A small image diffusion model, trained from scratch: 16300 steps, batches of 64.
Rows from block 5 of a small image diffusion model, named by matrix and row number. Rows with one number within an expert belong to one neuron, the router's apart. Each number is 128 + 32 x the weight over its row's rms, rounded and kept within 0 to 255. All counts start at 0. Numbers have three digits each.
Before each expert's rows are labels from the 100 images, of 14976 (inputs lightly noised), where the router gives the expert most weight on average: "responds to" is what is common among them; "patch colour" is the nearest of a few named colours to the mean colour under the peak. Only what is clearly more common there than usual is listed. The data: microscope photos of single blood and bone marrow cells.
# router: slot weights (model.blocks.5.mlp.router.weight, 16x320, trained with AdamW), inputs 160-319
# up: expert up (model.blocks.5.mlp.up, 16x160x320), inputs 160-319
# down: expert down (model.blocks.5.mlp.down, 16x320x160, transposed), outputs 160-319

# expert 4
responds to: cell type: artefact
patch colour: black
router.4:132066182107168078161147064114156146126155132129156122113125128165090119147049121126181132126071134080157147105116162115054111122178137202155137131109133129124065068149105133172094127136115119101091161046117146190112142187111124140081216126111119083103071116066155138123135087062098154115141102126148108094196182144065176149114141108126096128130156159123175119180067140088108156079129126099125120169167118109183177027107133145131158127153129137087161184103102112156145146132121129
up.0:202144113196174157127116140144092117071131136112167150146154117109152121126142140165075110128162153108072183151102142132152141114145083095149138149122079106162150175087149080121112128122109127157138112214147144084087173111167122169107067120139170140189172137119128147165110094138145130166139136113119135165110071032132154151165115067063113145079130102152156091093160114141139148202156100120062199117126173108124132166120078125121169164101119127094093092170197161100111172131133150
down.0:133095123098103128066154128093088142174086102148156192115140101190069108166129066127092104112150165153114138150152136105155143197141164140081086135106082134169198118127147168189155141165171102166139102071143148114171130186159152125178177150200106141150127062063136120137142149111141117168129167115122133143135137137162094124139106116156126108095130104163047107171147158131153169156141104185155185134075196126109146135083141165082091161126117123167150116135140084109139158109159103
up.1:105196136128160151103086154126104127083132086102142091132123087134129115108153089129099118149160210123131096100120109131148133129170093117120076110170103129135071217094114095141244108108132118173135091222131083089153133085130168111077143095123165181127117131162116119115096132144143119167094176117117080167083087048184126141127152101087139112122087113183155102125124141098134082169097121179103139117092162082128151126098106148119122177098153119127130136157059078085135143154094149
down.1:118132100140103096102134122102112155092077201122111143112117093029165074123152102122143197185106126136173114097143091096052092066174126140124175119159099081099159082125152080144093116140109110143099167120146127125151163132066126125078191063144060122119086108100129076131122080150128106074136160055129154142171100123074156187158127114124145167074171077150125123112134132153148109068139169136164095127135158065136106155093083108080106111133159114137134105177188099083076140159154148
up.2:085128185120106100207121113134144170099099178122099173119093123168110106120051121106079092160113119104125212141139179123126118099092119170113094098136172154126123047156175146103048109147116117181177183088118160145144157148047124139124179091099073087112090098142130156120110144162096095117159114057158146148191150130125145131045126169120118161093108156121107128062096053037133181135137143110109128092123181173116150076130146135157152172119132105094121154115132132161161135115148132
down.2:098044113125114158141099166097118103137148144136136089092134154163095181143063144134132138124151099185128154152129071159127121202198103137087176134093196133096106141119158142087170155152148150141174100114132088135138111134032121128100113152131098100184123126157148093162133111070134134150118136194130124156033119200136127116113139192170082093115114102147211129134157151139149124110135168148122106150075170110110152127097143134123146071172138130112165191141106137163137162112101086
up.3:118074094113149148216132122124124143100121125139155130149146115135148100127123146114053146134179166139078116117132080156133150162062126083178125163076066156136141216093152104068144172098135158186168083241108098090127152085151171145095106112135162136109195146098119084134172137132135084125064145134106125123072116065176131126138116100099150117115104128072142122123192108107103152148106117130134109097115136139075090166152111134164133196108138147111098097104123134094139156110118198
down.3:108146109129107049125165084142121095054110126111177098125190138141146151090161141088095152168098134154163132072165113162163173151143123158121101117169088121112112133113131162102114163095143051133084092129140133145098141116092103129114163127091033117097106113192133149133100093148115052111051141149142144113060161210135135106118132138180096167152091142165123155108113150064100136149140135156142109140164155123116170171090144132118101178162185124127069163129160072123101171187115128

# expert 1
responds to: cell type: artefact
patch colour: grey
router.1:103112109142106102119137041182155175118133105145129140115097157139101112164159124134174127133102106142136167144124144131063142135136223216134123185133195112146075122129123124096104134110113141123114137062137133183052137157084123140109168115081141171154098114170139109166131165137112085135139186058129106137200194177150102149137148181127101107147143211129139141137169121106125116094129142139149060159186198146167202128135138153125174091102098109087152154129180164145141132149125065
up.0:134123163132123206134161110138185135105112167124166127137149110077157124133204133169106078128155106181128115142115157161117127172124125122125134150118083117092145147085152115093140102156168135121119082143143111056137139095184117124165120147159126157154211143131136117134123117173117097160070157113128098157106094158163117096148145119098151116130143088175109151180111150178084094132113119131020108115116129110078139224142124140127145106102132113100126073130120147101066114150096172
down.0:114185133146130086171163179167104173125150117132146134104116128114196115107118147133182101136101135113108176094091114101205119119118112111078183170152185146185138100115111120121180128104111152104109158131120120126105147121103089167156084162106114064115178125172144175105138182150134114153147135093137117135095070116127099117096116116100062130107122128147120138130153133097197123135152122088175081140147074121130139143130151154165100115108065103159124216147137131129072093155086160
up.1:134076179135124168103133119123147141100098128098160128150148126121145119187190095137109102141176120211146179137099172136102157140164155070109132066135127119096111136149151155074119105150139164164180116112152130112140129134102106091171104121141119149251193133076091140194115154165135115122116159049129107129133109156135127154155145126119107159082141146106113149139122141149134098119106117140112120083112189173054130210144084155102189112127151116164125120164135106151129142112093152
down.1:122103134159096117128112142125057144200151132161114157137085106096126095165155131120197089113128134098126072161149154116114118142098135110123104155080117166139162138104129117170100160114134131146178190046107104145110177134192122161100157126119056130132123143155079147099134177092100120129077095073129112128138170092180116125129103159120129126154156105135120133074143138149163170110153101050186213112117130233149073177132203107116147212061141130133122089140094101136076123158119153
up.2:141063109184130153148119110162132165088142104108140132172123130132156135141136166149142095152180100153114116121109136103148109184136112126109151106168127142125156179136172141126088126135164063121178097110143132062163120126164130134125140133109096112236162090097144131150124183100139116156153130073103162149106118114048154161137154139073171142103158112131118130083109116124186140153047125089110109169098161111146148195086116170082161133100153136140163074152130186123115169114129104
down.2:143067145143165095116094146122130141101138127106129100153119119055093123163176144135051151131192134161117098146130187130077124136120182142097161134087106149112130107119153085110119138149121127159081116103141071143104141180107127060093093136158102132043045156078103114120118127101082192096121123082096131132103174115199101167116150161143129187152147159126148114150075091174098107156069163164149069182070154113147145075110094124134124090135120127122155164115149160095073161153106112
up.3:130122182151105137112107176103134128134185120110133090112111081132161099118140152159140085145123095141125128105170120110140152121131122138136117091112142201132142097139202122047119114126143079161057187149140144056153142150135109112130076109160151130194115132110136089142124173121130088156129135172129127159144101131107130099170094123099149146061134100121079103098160188153183120178114119174110132137099181174070144114108145138123112102107134151133164073167106088160147112131102134
down.3:069132076139164162101108089094123101190127128140142171137144174138132049078060071122070144112113162096125147177119092158141110131082165145126103183185177124114109157144152122177141136129111184095151185128127157133107061133120135154142230124136059106080179139131087128134079116105162111204151140096086116088148127154154113117053080114107096163146108132161127179134106153092111135136180122145089165156181106138140141126138139134112167150094147148094163178152154101102076120079145089

# expert 5
responds to: smear: peripheral blood
patch colour: white
router.5:090144141138106123035152152124145143141131109091148107118098121129109030103136144141111090125132088131106099134136093143140147063112071139098084132096092153156141160141177112098143115152154159136139197095180171124181133114114103126126094122149121176128091130049130121115129108156090069142132102045139112152115150162214148153133077137140112175168117129112160124085143090146176137150126132129083115093151195038155142106127121123241136131107094182074144095127165197144147138158141121
up.0:147109160165130150158132110183199131126083115126139102171185161100106184152161111131175148110115129194092144142089108127157077187181088145167174148133159101076100106126119132139118147147147153149129092101152101161095132126173154103097124134106102101046143142147104149173171123061157163115114105080159165105171117109098114125232178090141132083085145173103089129142113150069120168122129100134173178160059103163090145102114140104106097206141111095168169178123091082111076154092078105
down.0:127143079089075108139087136044178111138114154132149185088127118126169152133093129105041143173082124127087132079156152123138158131155096144138141150197125106108093079130123131096135151163113162118116206150138112127178105109132173175142161115115057101152114143158079150148112155095106160207194072139126055118180146053106165119153153105182165146188119110092090124179069105077183115159128092087111180150061145067141132099103132121151128028117130137148157145158123154161052126146141084
up.1:112128155182159145125111169084133123138158146158130048175153185098137123196134080102120156114108166191091146083116117135151083164181159094104142135119162103083089133162143154175114126117160174190148091152105138159103093195164127114119158101136111153071125143180131139163128150098135145138151118146156137072168086121070087154116147079165169091144157128124068096173110126114132140129168112174192192128115135168089131130136116151074148155142117153187197194185076126119094125112146100
down.1:123188096134115123127091135135154139101104107122095178111179132153121099163098103120216133100162132133103106169201148144143146162116109123132129124193157159117157136196103173095134130165112115139097123124159130134149173177143078159121104063168168113167136142151156173135076071165088137123097096216120167148168163122074069138112193108118158081163096153100147095138125096097138176155123140126153103080097107078126076112151124090134107121107178101139112146162107138179075088145088153
up.2:150192145081102116148188156078153143194199129070120082089148108144138082154125080147084148137088107090157113145167104146133139134119084108120108162149106139159097130144088107084072160161201147188117133151183156126109151171082168124093044122127135168156102169173143113132106153159127083110091107130105159172187152127155077098123094164114100137108139147077158164160150138145192088128147102138130076083158111118101115112148154151129167096129103200115106140090157167086204101116130148
down.2:073088157152118151149175099175055172090155143121121098081136107131094143136126163121130184152120079144104106163091097120096098063153163101130108167099114162150149061146177136133136151132119161133083172113116156082099136138108127091193051164124208125087128162138138116111130114125088144168179110163110118113085092085130154084182146110139093067143089100118153119164097154108101131120102150141094116150114113093030078147130122164133093128180136143119105157117176086141189109144112089
up.3:148127072120176133167128141154156128116101179135115114208096124181105084200169111091171200119106171188138157158110149178115125129145164116139139141113160098153164149110139103117159169138127130082122040147089103146100100120154213145101172128104127086119106129118145129155200146120151192132169122115190109124129195096136113130167164123118115140164129158091097116140102143044129149110135134152143151183114142113120128093043132130125119187122111089183136143136102095118111128121093115
down.3:107132136095111098131114126102115122099161058111126155165125143102110104111080048085196201124083125108128170115125109114170115113093120126117127086071113158108085174113108152073171124134162159107149105122121141138136132070196180049105083103174158176123147225100165130119074106106086125123107052171083140139058135156080156099145138096191114143189159185186162132081104081144106147124138111113142118106172133096080095105121068156173159146179094152128113093113151148135169131098140138

# expert 8
responds to: smear: peripheral blood
patch colour: white
router.8:082094150123086182229089147110152134130152120105138118147099150088120145123150107125120152135123082123143130178093118131142132079175136116137129063143099174145115141140158161131094150104125118139128127128101151128173117179089161092151144137113127159105088095123129151138110116171108087113121069103138177089186092115067098150116150127130112113112196084070153126134158143126116122118119130077101170128074138142112169061162139152107114130153144105173153065112159077142163145079131189
up.0:193144133143128089118144151118120104143105162108096145173132109162147103139137133107140145099109180183121149135088146100126079180149155158126173153138171144099153149136126142148120112104102121077131108108133115186172151127141163113062095130118108073065109153097072124110188135087165204131135175127162104080096130151172135155179125110151131110165143144136126196116162127075116120102146132161144122148107082098162164132095162157172148156125119123065141218080113192130160124144098109
down.0:157156136135130114103097129119088106131076038173122115174099137117140090139149163123129136161130132135140163118092180142127125213130228143101154099094142098136098123087139072146135101205113146127140090154143139167137137153134172132164143119113120088103158131142136166135132163135119135109128133139158165085150162142072124153152179187128157137164103140170107126147092154072133220175088128127121176184112155122144140132146116130147125147183112135145150142133168113091125182141160173
up.1:181159108140120115087171107144167125122089154138128134084155121167079129107138150155109177104165186201100102153104168134089133169126159186154191168135181091120190219139076130112133179121132117078176120136137073150090110082133131134103129188149135086153129175114116148119159077092131195120110143159139132112088128149126134093155120120192144109136142145123118139144124136107124082120120145168161179125137127086151144140119142100149158219128116140099109166116103136104091134133111172
down.1:191130102127127146221142106134142109107097096159148158130091092128122185172123145130150124123136170141147203154176093165195096150136109164141125136143121091115088123078119181138201127142097162057059155192197184054115156110101120119123074149062081092122200128150147100133098148079154121119153117125131123133087122158134151128142153118152086099125092143181112110151175150096153155168107056187104164113152114129129142122203140127060095106144090106119140100130123122112119138209150127
up.2:111171123131066156160113121109181043126146130121122117145092057112110117000194128141184106107152112183105125127118168130185129139170109181113140104141138116126193086123146148120172145130163038149132097111167116065151150080152133117143113145154142122146149173013101135129124145150089113121044101106126130140073128097118097151128124123109177144101142140161143120160077165164097175171146099106095117141124120139101070038126123166149111126139155082104088094114114138126089168129072162
down.2:140173132125148141097125128108124212121146000136146103213095127119106125116136169131126137130141128170091175158142099113148105163134154151146050077155123140110168231128102175136134166145090150190060133087087095090130147110166084134120141107164142130132140101116148157158089120145149132149103129119111105147114109161131108153120139143103136164224130145119151127150084096105071160142111122127100096138157136078104125167168070142143124152075143115132134121118166162167097125187180130
up.3:168153099120118074110163147145151130170137127112099125146118125167100091095100140099076134186093164110098107144143116116137148105127100123113198176151174197186157179113087106179117100090105102128119121136131088145119117088164111158069120114119147145092079161155124175139109102150138158129127112196137161111095155181179144100202086096139150084087102142158088161116159118091159093113165135141133111137133080057155151172150162120173147155160135114089106157113103127095133132191135039
down.3:118118139113203158124127135110173166122081074105135128137129121155169084129102129151090176113105143157164079128131143143121228121138110109142045126154194145144187197141120106126096135122115122152204111116170109148143147119144114154117084066097131162161104110144160074127116117109116101136131136142101108103123137132118155113121119120173133150129086087051099126164112137095096120135153123136148097120050087228152081107146106115088101128155130100125133166081142082193067120134099141