Weights of a small image diffusion model.
Data: trained on microscope photos of single blood and bone marrow cells, 48542 training examples, 21.5 epochs.
Rows from block 2 of a small image diffusion model, named by matrix and row number. Rows with one number belong to one neuron. Each number is 128 + 32 x the weight over its row's rms, rounded and kept within 0 to 255. All counts start at 0.
After each neuron's rows are labels from the 100 images, of 14976 (inputs lightly noised), where the neuron reaches its highest value: "top examples" is what is common among them; "colour at peak" is the nearest of a few named colours to the mean colour under the peak. Only what is clearly more common there than usual is listed. The data: microscope photos of single blood and bone marrow cells.
# fc1: MLP up (model.blocks.2.mlp.fc1.weight, 1280x320), inputs 240-319
# fc2: MLP down (model.blocks.2.mlp.fc2.weight, 320x1280, transposed), outputs 240-319

fc1.488 [117 129  85 202 164 127 151  79 133 118 133 126 200 127 148 121 193 180 119 141 155 161  57 172 117 150 132 135 150 120 118 128 139 153 135  92 108 115  93 151  83 151 108 119  82 112 113 113 129 153 158  73  60 131 131 177 149  94 111 136 108 111 135 118 152 113 127 110  83  85 107 146 116 115  97 114 150 108 127 123]
fc2.488 [116 119 144 160 135 167 166 123 142 159 161 135 121 144 171 116 140 121 122 116 109  99 117 133 125 113 144 141 110 138 116 111 112  85 118 135 113 123  50 122 130 111 178 138 152  78 138 155 136 104  95 118 170 155 160 112 133 157 149 128 140 130 130 158 107 131 106 103  73 121 108 155 139 147 121 150 122 153 141 128]
top examples: cell type: artefact
colour at peak: white

fc1.534 [181 118 165 132 124 121 103 128 111 136  93 115 145 186 114  45 136 141 172 149 115 115 172 123 125 125  44 124  77 117 107  61 219 143  35 120 150 143 123  85 154 140 104 147 121  70 150 127 133 132 157 176 139 131 171 140 119  98 159 148  92  58 142 106 209 156 224 109 109 107 148 111  94 134 116 128 140 206 108 142]
fc2.534 [131 183 104  71 136 109 107 169 112 159 153 165  90 134 135 104 132 100  67  33 137 102 134 122 128 169  58 100 112 109 143  92 143 138 181 142  89 106 155 121 104 160 132  83 123 117 110 110 128 113 110 100 112 119 172 113 135 121 105 131 131 139 121 118 219 121 116 125  89  61 130  79 139 132 136 154 118 105  50  81]
top examples: smear: peripheral blood
colour at peak: white

fc1.495 [163 105 154 170  85 151  74 144 108 112 188 117 125  70 149  52 143 121 135 151 131 130 159 139 114 126  90 181 178 156 127  99 187 171 173 147 115 143 142  70 137 117 149  49 157 174 119 134 142 130 114  92 129 127 103 135 128 122 161 171 214  85 115 113 232  48  34 127 108  84 181 171 152  81 125 158 128  48 164 121]
fc2.495 [131 115 114 116 168  85 190  89 107  86 123 153 125 153 129 104 111 144 105  76 124 129  89  92 139 152  87 178 179 106 142 147 123 103  91 138 159 212 146 118 128 191 119  62  93 105 102 138 108 135 189 120  79 200 121 120 123 122  29 108 120 117 137 103 152 254 142 127  91 143 136 107  92 111 112  89 136  97 155 126]
top examples: smear: peripheral blood
colour at peak: white

fc1.727 [ 84 125 128 189 128  79  87  82 110 125  78 123 142  32 119 119  60 113  78 104  97 122 117 128 123 134  85  90 112 139 140 100 233 138  55 139 136  71 140 170 118  91 114  63 132  38 129 106  72  94 133 148 145 123 130 129 123 134 187 175  88 151 154 137 193  94 248 122 108  88 148 100 115 140 135 117 132 108  69 171]
fc2.727 [142 183 118 136 128 129  50  81  94  93 152 123  60 186 136 149 142 169 152  83 150 141 157 100 137 121  97  75 159 114 146  86 143 108 169 143  80 145 184 163 124 111 114  94 130  84 125 130 130 133 122  95  86 113 193 127 111 148  84 163 145 113  84 125 226 130 115 132 139 157 146 132 147  78 132 121 109  99   0 151]
top examples: smear: peripheral blood
colour at peak: white

fc1.576 [ 95 139  90  73  67  85  86 103  83 136 115 131 130  71  93 109 148 118 100 191 117  98 235 162 123 173 144 160 111 127  97 182  99 154 113 119 152 141 159 140 121 136 160 123  81 106 143 152  66 123 104 149 159 100 140 135 131 134  91 107 132 142 150 148 121 160 143 133 167 136 157 128 163 163 136 108 116 183 138 126]
fc2.576 [127 122 127 129 169 168 255 151  50  78 157 132 154 151 141 100 125 150 142  58 161 175 103 115 129 151 107 110 151 131 156 126 101 128 145  94 142 128  97 129 161 150  89 127 192 134 132 137 108 166 178 137 111 155 161 130 150  95 175  95 104 140 129 180 183 117 182 166 126 136 148 127 163  42 100  81 130 147  65 123]
top examples: cell type: segmented neutrophil; smear: peripheral blood
colour at peak: grey

fc1.331 [ 89 150 117 185 106 101  86 159 145 141 119 181 165 125  85 106  95 148 150 157  75  97 124 135 104 138 141  82 137 127 160 154 157 146 124 103 138 128 137 166 219 150 102 159 140 139 148 107 124 190 113 177 179  92 173 157  69 106 112 131 120 175 140 149 134  68 133  88 200 145 176 115 150 134  57 147 117 101 167 136]
fc2.331 [ 27 108 161 164 106 106  90 121  88 151  82 128 162 129 108  79 108 101 161 124 136 107  98  88  94 158 121  65 143 141 118 119 114  98 166 153 182  75 172 141 126 178 142 212 139 144 132 139 125 119  30 139 118  97  96 145 150 142 196 158 107 132 137 116 167 120 104 116 154 186 139  99 154 125 183 139 131 124 104  86]
top examples: cell type: segmented neutrophil; smear: peripheral blood
colour at peak: grey

fc1.458 [114 117 174  70 125 130 170 123  92 142 142  81 133  84 116 136 154 102  99  92  99 146 128 143 124 122 121 132  96 148 122 142  58 152  99 160 185 127 167 136 139 121 116 121 112 138 167 150 144 104 130 142  98 161 144 105 160 123  98 103 177 160 139 141 184 176 140 115  73 139 183 160 113 120 123 127 143 105 113  75]
fc2.458 [112 131 113 120 113  97 200 118 116  95 105 119 164 139 140 138 139 130 158 124 131 158 115 152 131 156 107 146  76  83 124  92  64 114 144 134  89 119 100 135 103 162 124  33 163 115 105 162 119 146 154  95 106 150 146 146 173 128 194  97 117 118 138  98 228  65 135 124 147  39 133 126 125 120 161 141 145 109 113  85]
top examples: cell type: erythroblast
colour at peak: black

fc1.329 [ 90 147 184 238 103  55  44  98 134 127  27 138 113 124 144  82  98 108 142 120  82 150 155 173  97 109 140  69 108 148 150 127 212  89 204 123 105 121 124 121 137 119 148  62 126 105 126 127 114  97 152 118 145 131 136 109 118 122 157 108 157 170  81 110 217 114 128 167 176 153 164 146 149 117 108 173  96 141 132 107]
fc2.329 [139  99 122 140 157 115  24 133 116 136 127 132  98 143  77 118 154 128  93 132 205 140 142  75 122 161 155  78  85 110 137 139 120 103 112 141 120 147 180 116 127 122 140  81 175  74 151 161 124 113  79 126  54 136 152 115 131 178 160 157 130 144 125 115 162 147 165  82 132 113 109 144 136 153 149 160 135 113 104 113]
top examples: smear: peripheral blood
colour at peak: white

fc1.751 [168 147 168  63  88 128 187 150 130 150 157 103  81 141 173 162 114 115  75 124 106 162 214 127 146 101 140 172 142 137 136 138  84 115 143 187 106 134 123 161 112 133 140 128 127 126 161 151 113 116 153 125  84 106 150  43  81  76 132  95 116 173 142 141 117 153  94 118 138  72 100 121 140 120 148 145  90 136 126 136]
fc2.751 [210 136 120 108 121 149  94 142 125  81 138 171 113 140 164 139  12 153 105  88 119 146  85  92 126 182 112 162 130 115 121 185  93 139 135 122 111 137 160 118 111  89 165 150 152 137 127 127 156 116  87 117 160 162 155 104 158 141 110 165 135 123 122 116 180 126  75 145 109 172 132  72 164 123  91 191 130 132 156 183]
top examples: cell type: lymphocyte; smear: peripheral blood
colour at peak: grey

fc1.491 [ 81 157 171  92 155 110 113 113  69 117 137 134 129 140 146 144 152  98 130  99  64 182  99 128 103 128 155 108  74 114  91 175 127 139 149 146 144  66  98 135 168 138 144 212 105 102 156 145 111 153  87 111 170 123 100  99  78 126  91  83 123 168 144 132 151 131 109 155 149 132 138 169  89 101 118 123 127 179 128  93]
fc2.491 [ 84  95 126 109 177 127 171 152 109 137 179 157 169 134 147 109  82 102 140 117 127  56 117 109 117  78 106  90  65 102 201  95  61 181 140 117 112 126 128 139 132 179 149 132 140 103 134 117 164 134 126 105 123 127 172 122 158 117 177 140 133 121 123 183 159  51 116  87 156  46 165 150 112 136 148 211 128 116 188  83]
top examples: cell type: erythroblast
colour at peak: black

fc1.59 [158  71  42 170 175 118  99  95 139 128  73  78 110  82  77 132 119 110 147 166  92  46 185 140 132 137 184  91  58 139 105 109  96 137 174 117 116 146  72 132 107 195  98 194 129 112 114 139 104 113  91 157 131 137  88 141 104 141 176  74  55 138 159 171 154 172  89 124 143 161 174 123 133 159 137 166 134 103 122 132]
fc2.59 [142 145 119 126 103 100 152 166  77  86 121 128 102 129 231 172 101 159  71  82 166 186  98 115 121 117  64 158 138 144 126 121 108 107 107 140 136 137 166 174 128 152 129 182 222 137 120 160  99 181 136 178 171 116 125 149 102 108 128 143 164 163 156 152 190 117 138 186 127  84 138  86 112 150 133  72 129 135  37 153]
top examples: smear: peripheral blood
colour at peak: grey

fc1.42 [141 139 198 160  42 159 126 144 154 186 130  90 132 155 120 117 167 128 133 138 148 114 156  96 104 124 127 151 177 183 105 119 109 167 131 133  94 168 130  93 157 116 159 137 154 125 121 154 108 150 137 155 151 139 146  79 140 104 111  73 127 113 139 118 169 143 133 126 158 118 225 113  79 130 150 159 125 108 114 103]
fc2.42 [105 177 150 141 173 144 203 119 187 175 171 148 144 159 128 121 104 137 124 143 140 119  86 136 125 138 153 104 137 111 159 140 130 115 145 155 117 100  83  93 146 124 146 132  61 100 105 184 147 139 108 127 182 108 166 121 111 117 180 156 143 118 143 111  72 155 124 117  61 182 191 143 142  77 138 101 121 142 132 158]
top examples: cell type: artefact
colour at peak: grey

fc1.130 [166 137 151 137 114 140 162 170 130  95 138 101  85 156 103 130 122 110 139 119 121 162 128 110 149 101 132 110  79 126 131 147 110 139 143 130 124  97  40 176 147 105  79 166 120  96 143 159 103 163 110 144 118 165 106 127 199 148  86 123 110 137 124 120 167  99 133 165 146 127  80 117 144 150  62 141 128 125 126  84]
fc2.130 [145 166 148 136 145 107 161 135 122  98 127 118 113 173  99 109 142 126 114 138 122 144 150 126 133 114 109 122  97 130  92 118  94 156 156 135 149  97 111  89  84  81 143 135 154 111 155 179 105 137 134 141 136 118  85 152  86 175 122 133  73 113 179  68 190 159 153 150 155 182  88 142 144 167  92 159 116  73  97 122]
top examples: smear: peripheral blood
colour at peak: white

fc1.204 [162 176 121 132 151  97 101  99 105 112 133 142 166  80  88 118 114 120  92 110 111 130 177 164 131 121 129 110 168  89 132 140 144 144 115 130 160 126 215 131 173 163 113 138 126 103 137 103 157  70  74  64 105  99 100 119 124 177  77 129 140 107 121  95 179 144  91 110 152 145 128 114 142  86 104 122 140 139 154 175]
fc2.204 [170  95 150 160 144 171  91  74 106 120 167  52 151 112 153 125 137 128 121 122 157 117 100 173 128 104 143 126  82 118 160 146  85 108 127 140 143 145 141 111 102 165 159 167 149  87 127 109 126 117 175 136  87 190  96 139 162  83 106 178 136 134 153 118 195 184  69 148 159 158 130  96 140 150 113 114 158 130 170 134]
top examples: cell type: erythroblast
colour at peak: black

fc1.377 [109 133 119  33  98 142 171  84 163 133 131 129 182 131  95 128 167 120  91  92 131 207 106 178 134 148 122 123 162 120 116 140  88 161 123 110 151 104  84 154 116 173 146  91 112 108 142 115 120 137 139 104  78 153 141 192 151 124  80 127 116 118 143 122 192 133 142 127 100 105 113 145 108 123  88 102 139  75 125 134]
fc2.377 [110 166 134  84 132 145 191 127 148  62 164 121 108 131 134 148 145  82 145 118 142 115 128 145 130  97 152 148 133 148 104 134 162 119 148 128 134 121  55 104 126 101 122  86  91  98 149 122 138  96 131 117 167 148  93 144 112 139 212 131 113 124 151   0 165 162 108  88 122 140 171 117 165 110 174 122 162 142 117 119]
top examples: cell type: artefact
colour at peak: grey

fc1.578 [167 188  84 145 126 129 158 122 127 128 145 255 200  97 189 136  80 112 131 157  76 101 109 134 154 149 162 146  99 138 126 115 142 137 137 167 148 135 138 166 148  65 135  96 166 136 121 123 101 142 142  86 153 151 156  85  88 111 133 142 135 111 125 116 140 110 145 126 105 156 147 137 161 137  38 121  77 149 134 102]
fc2.578 [131  94 130 159 162 131 117 127 124 140 127  83  92 111  85 103 173 178 126 151 161 103 134 129 147 115 124 113 113 125 119 121 157 134 121 107 117 146 156 117 125  90 129  66 109 131 128 128 112 144 141  64 115 133 135 139 171 118 104 134 118 142 103 172  70 116 130 106  98 120 165 121 142 112 184 142 139 136 117 160]
top examples: cell type: lymphocyte
colour at peak: white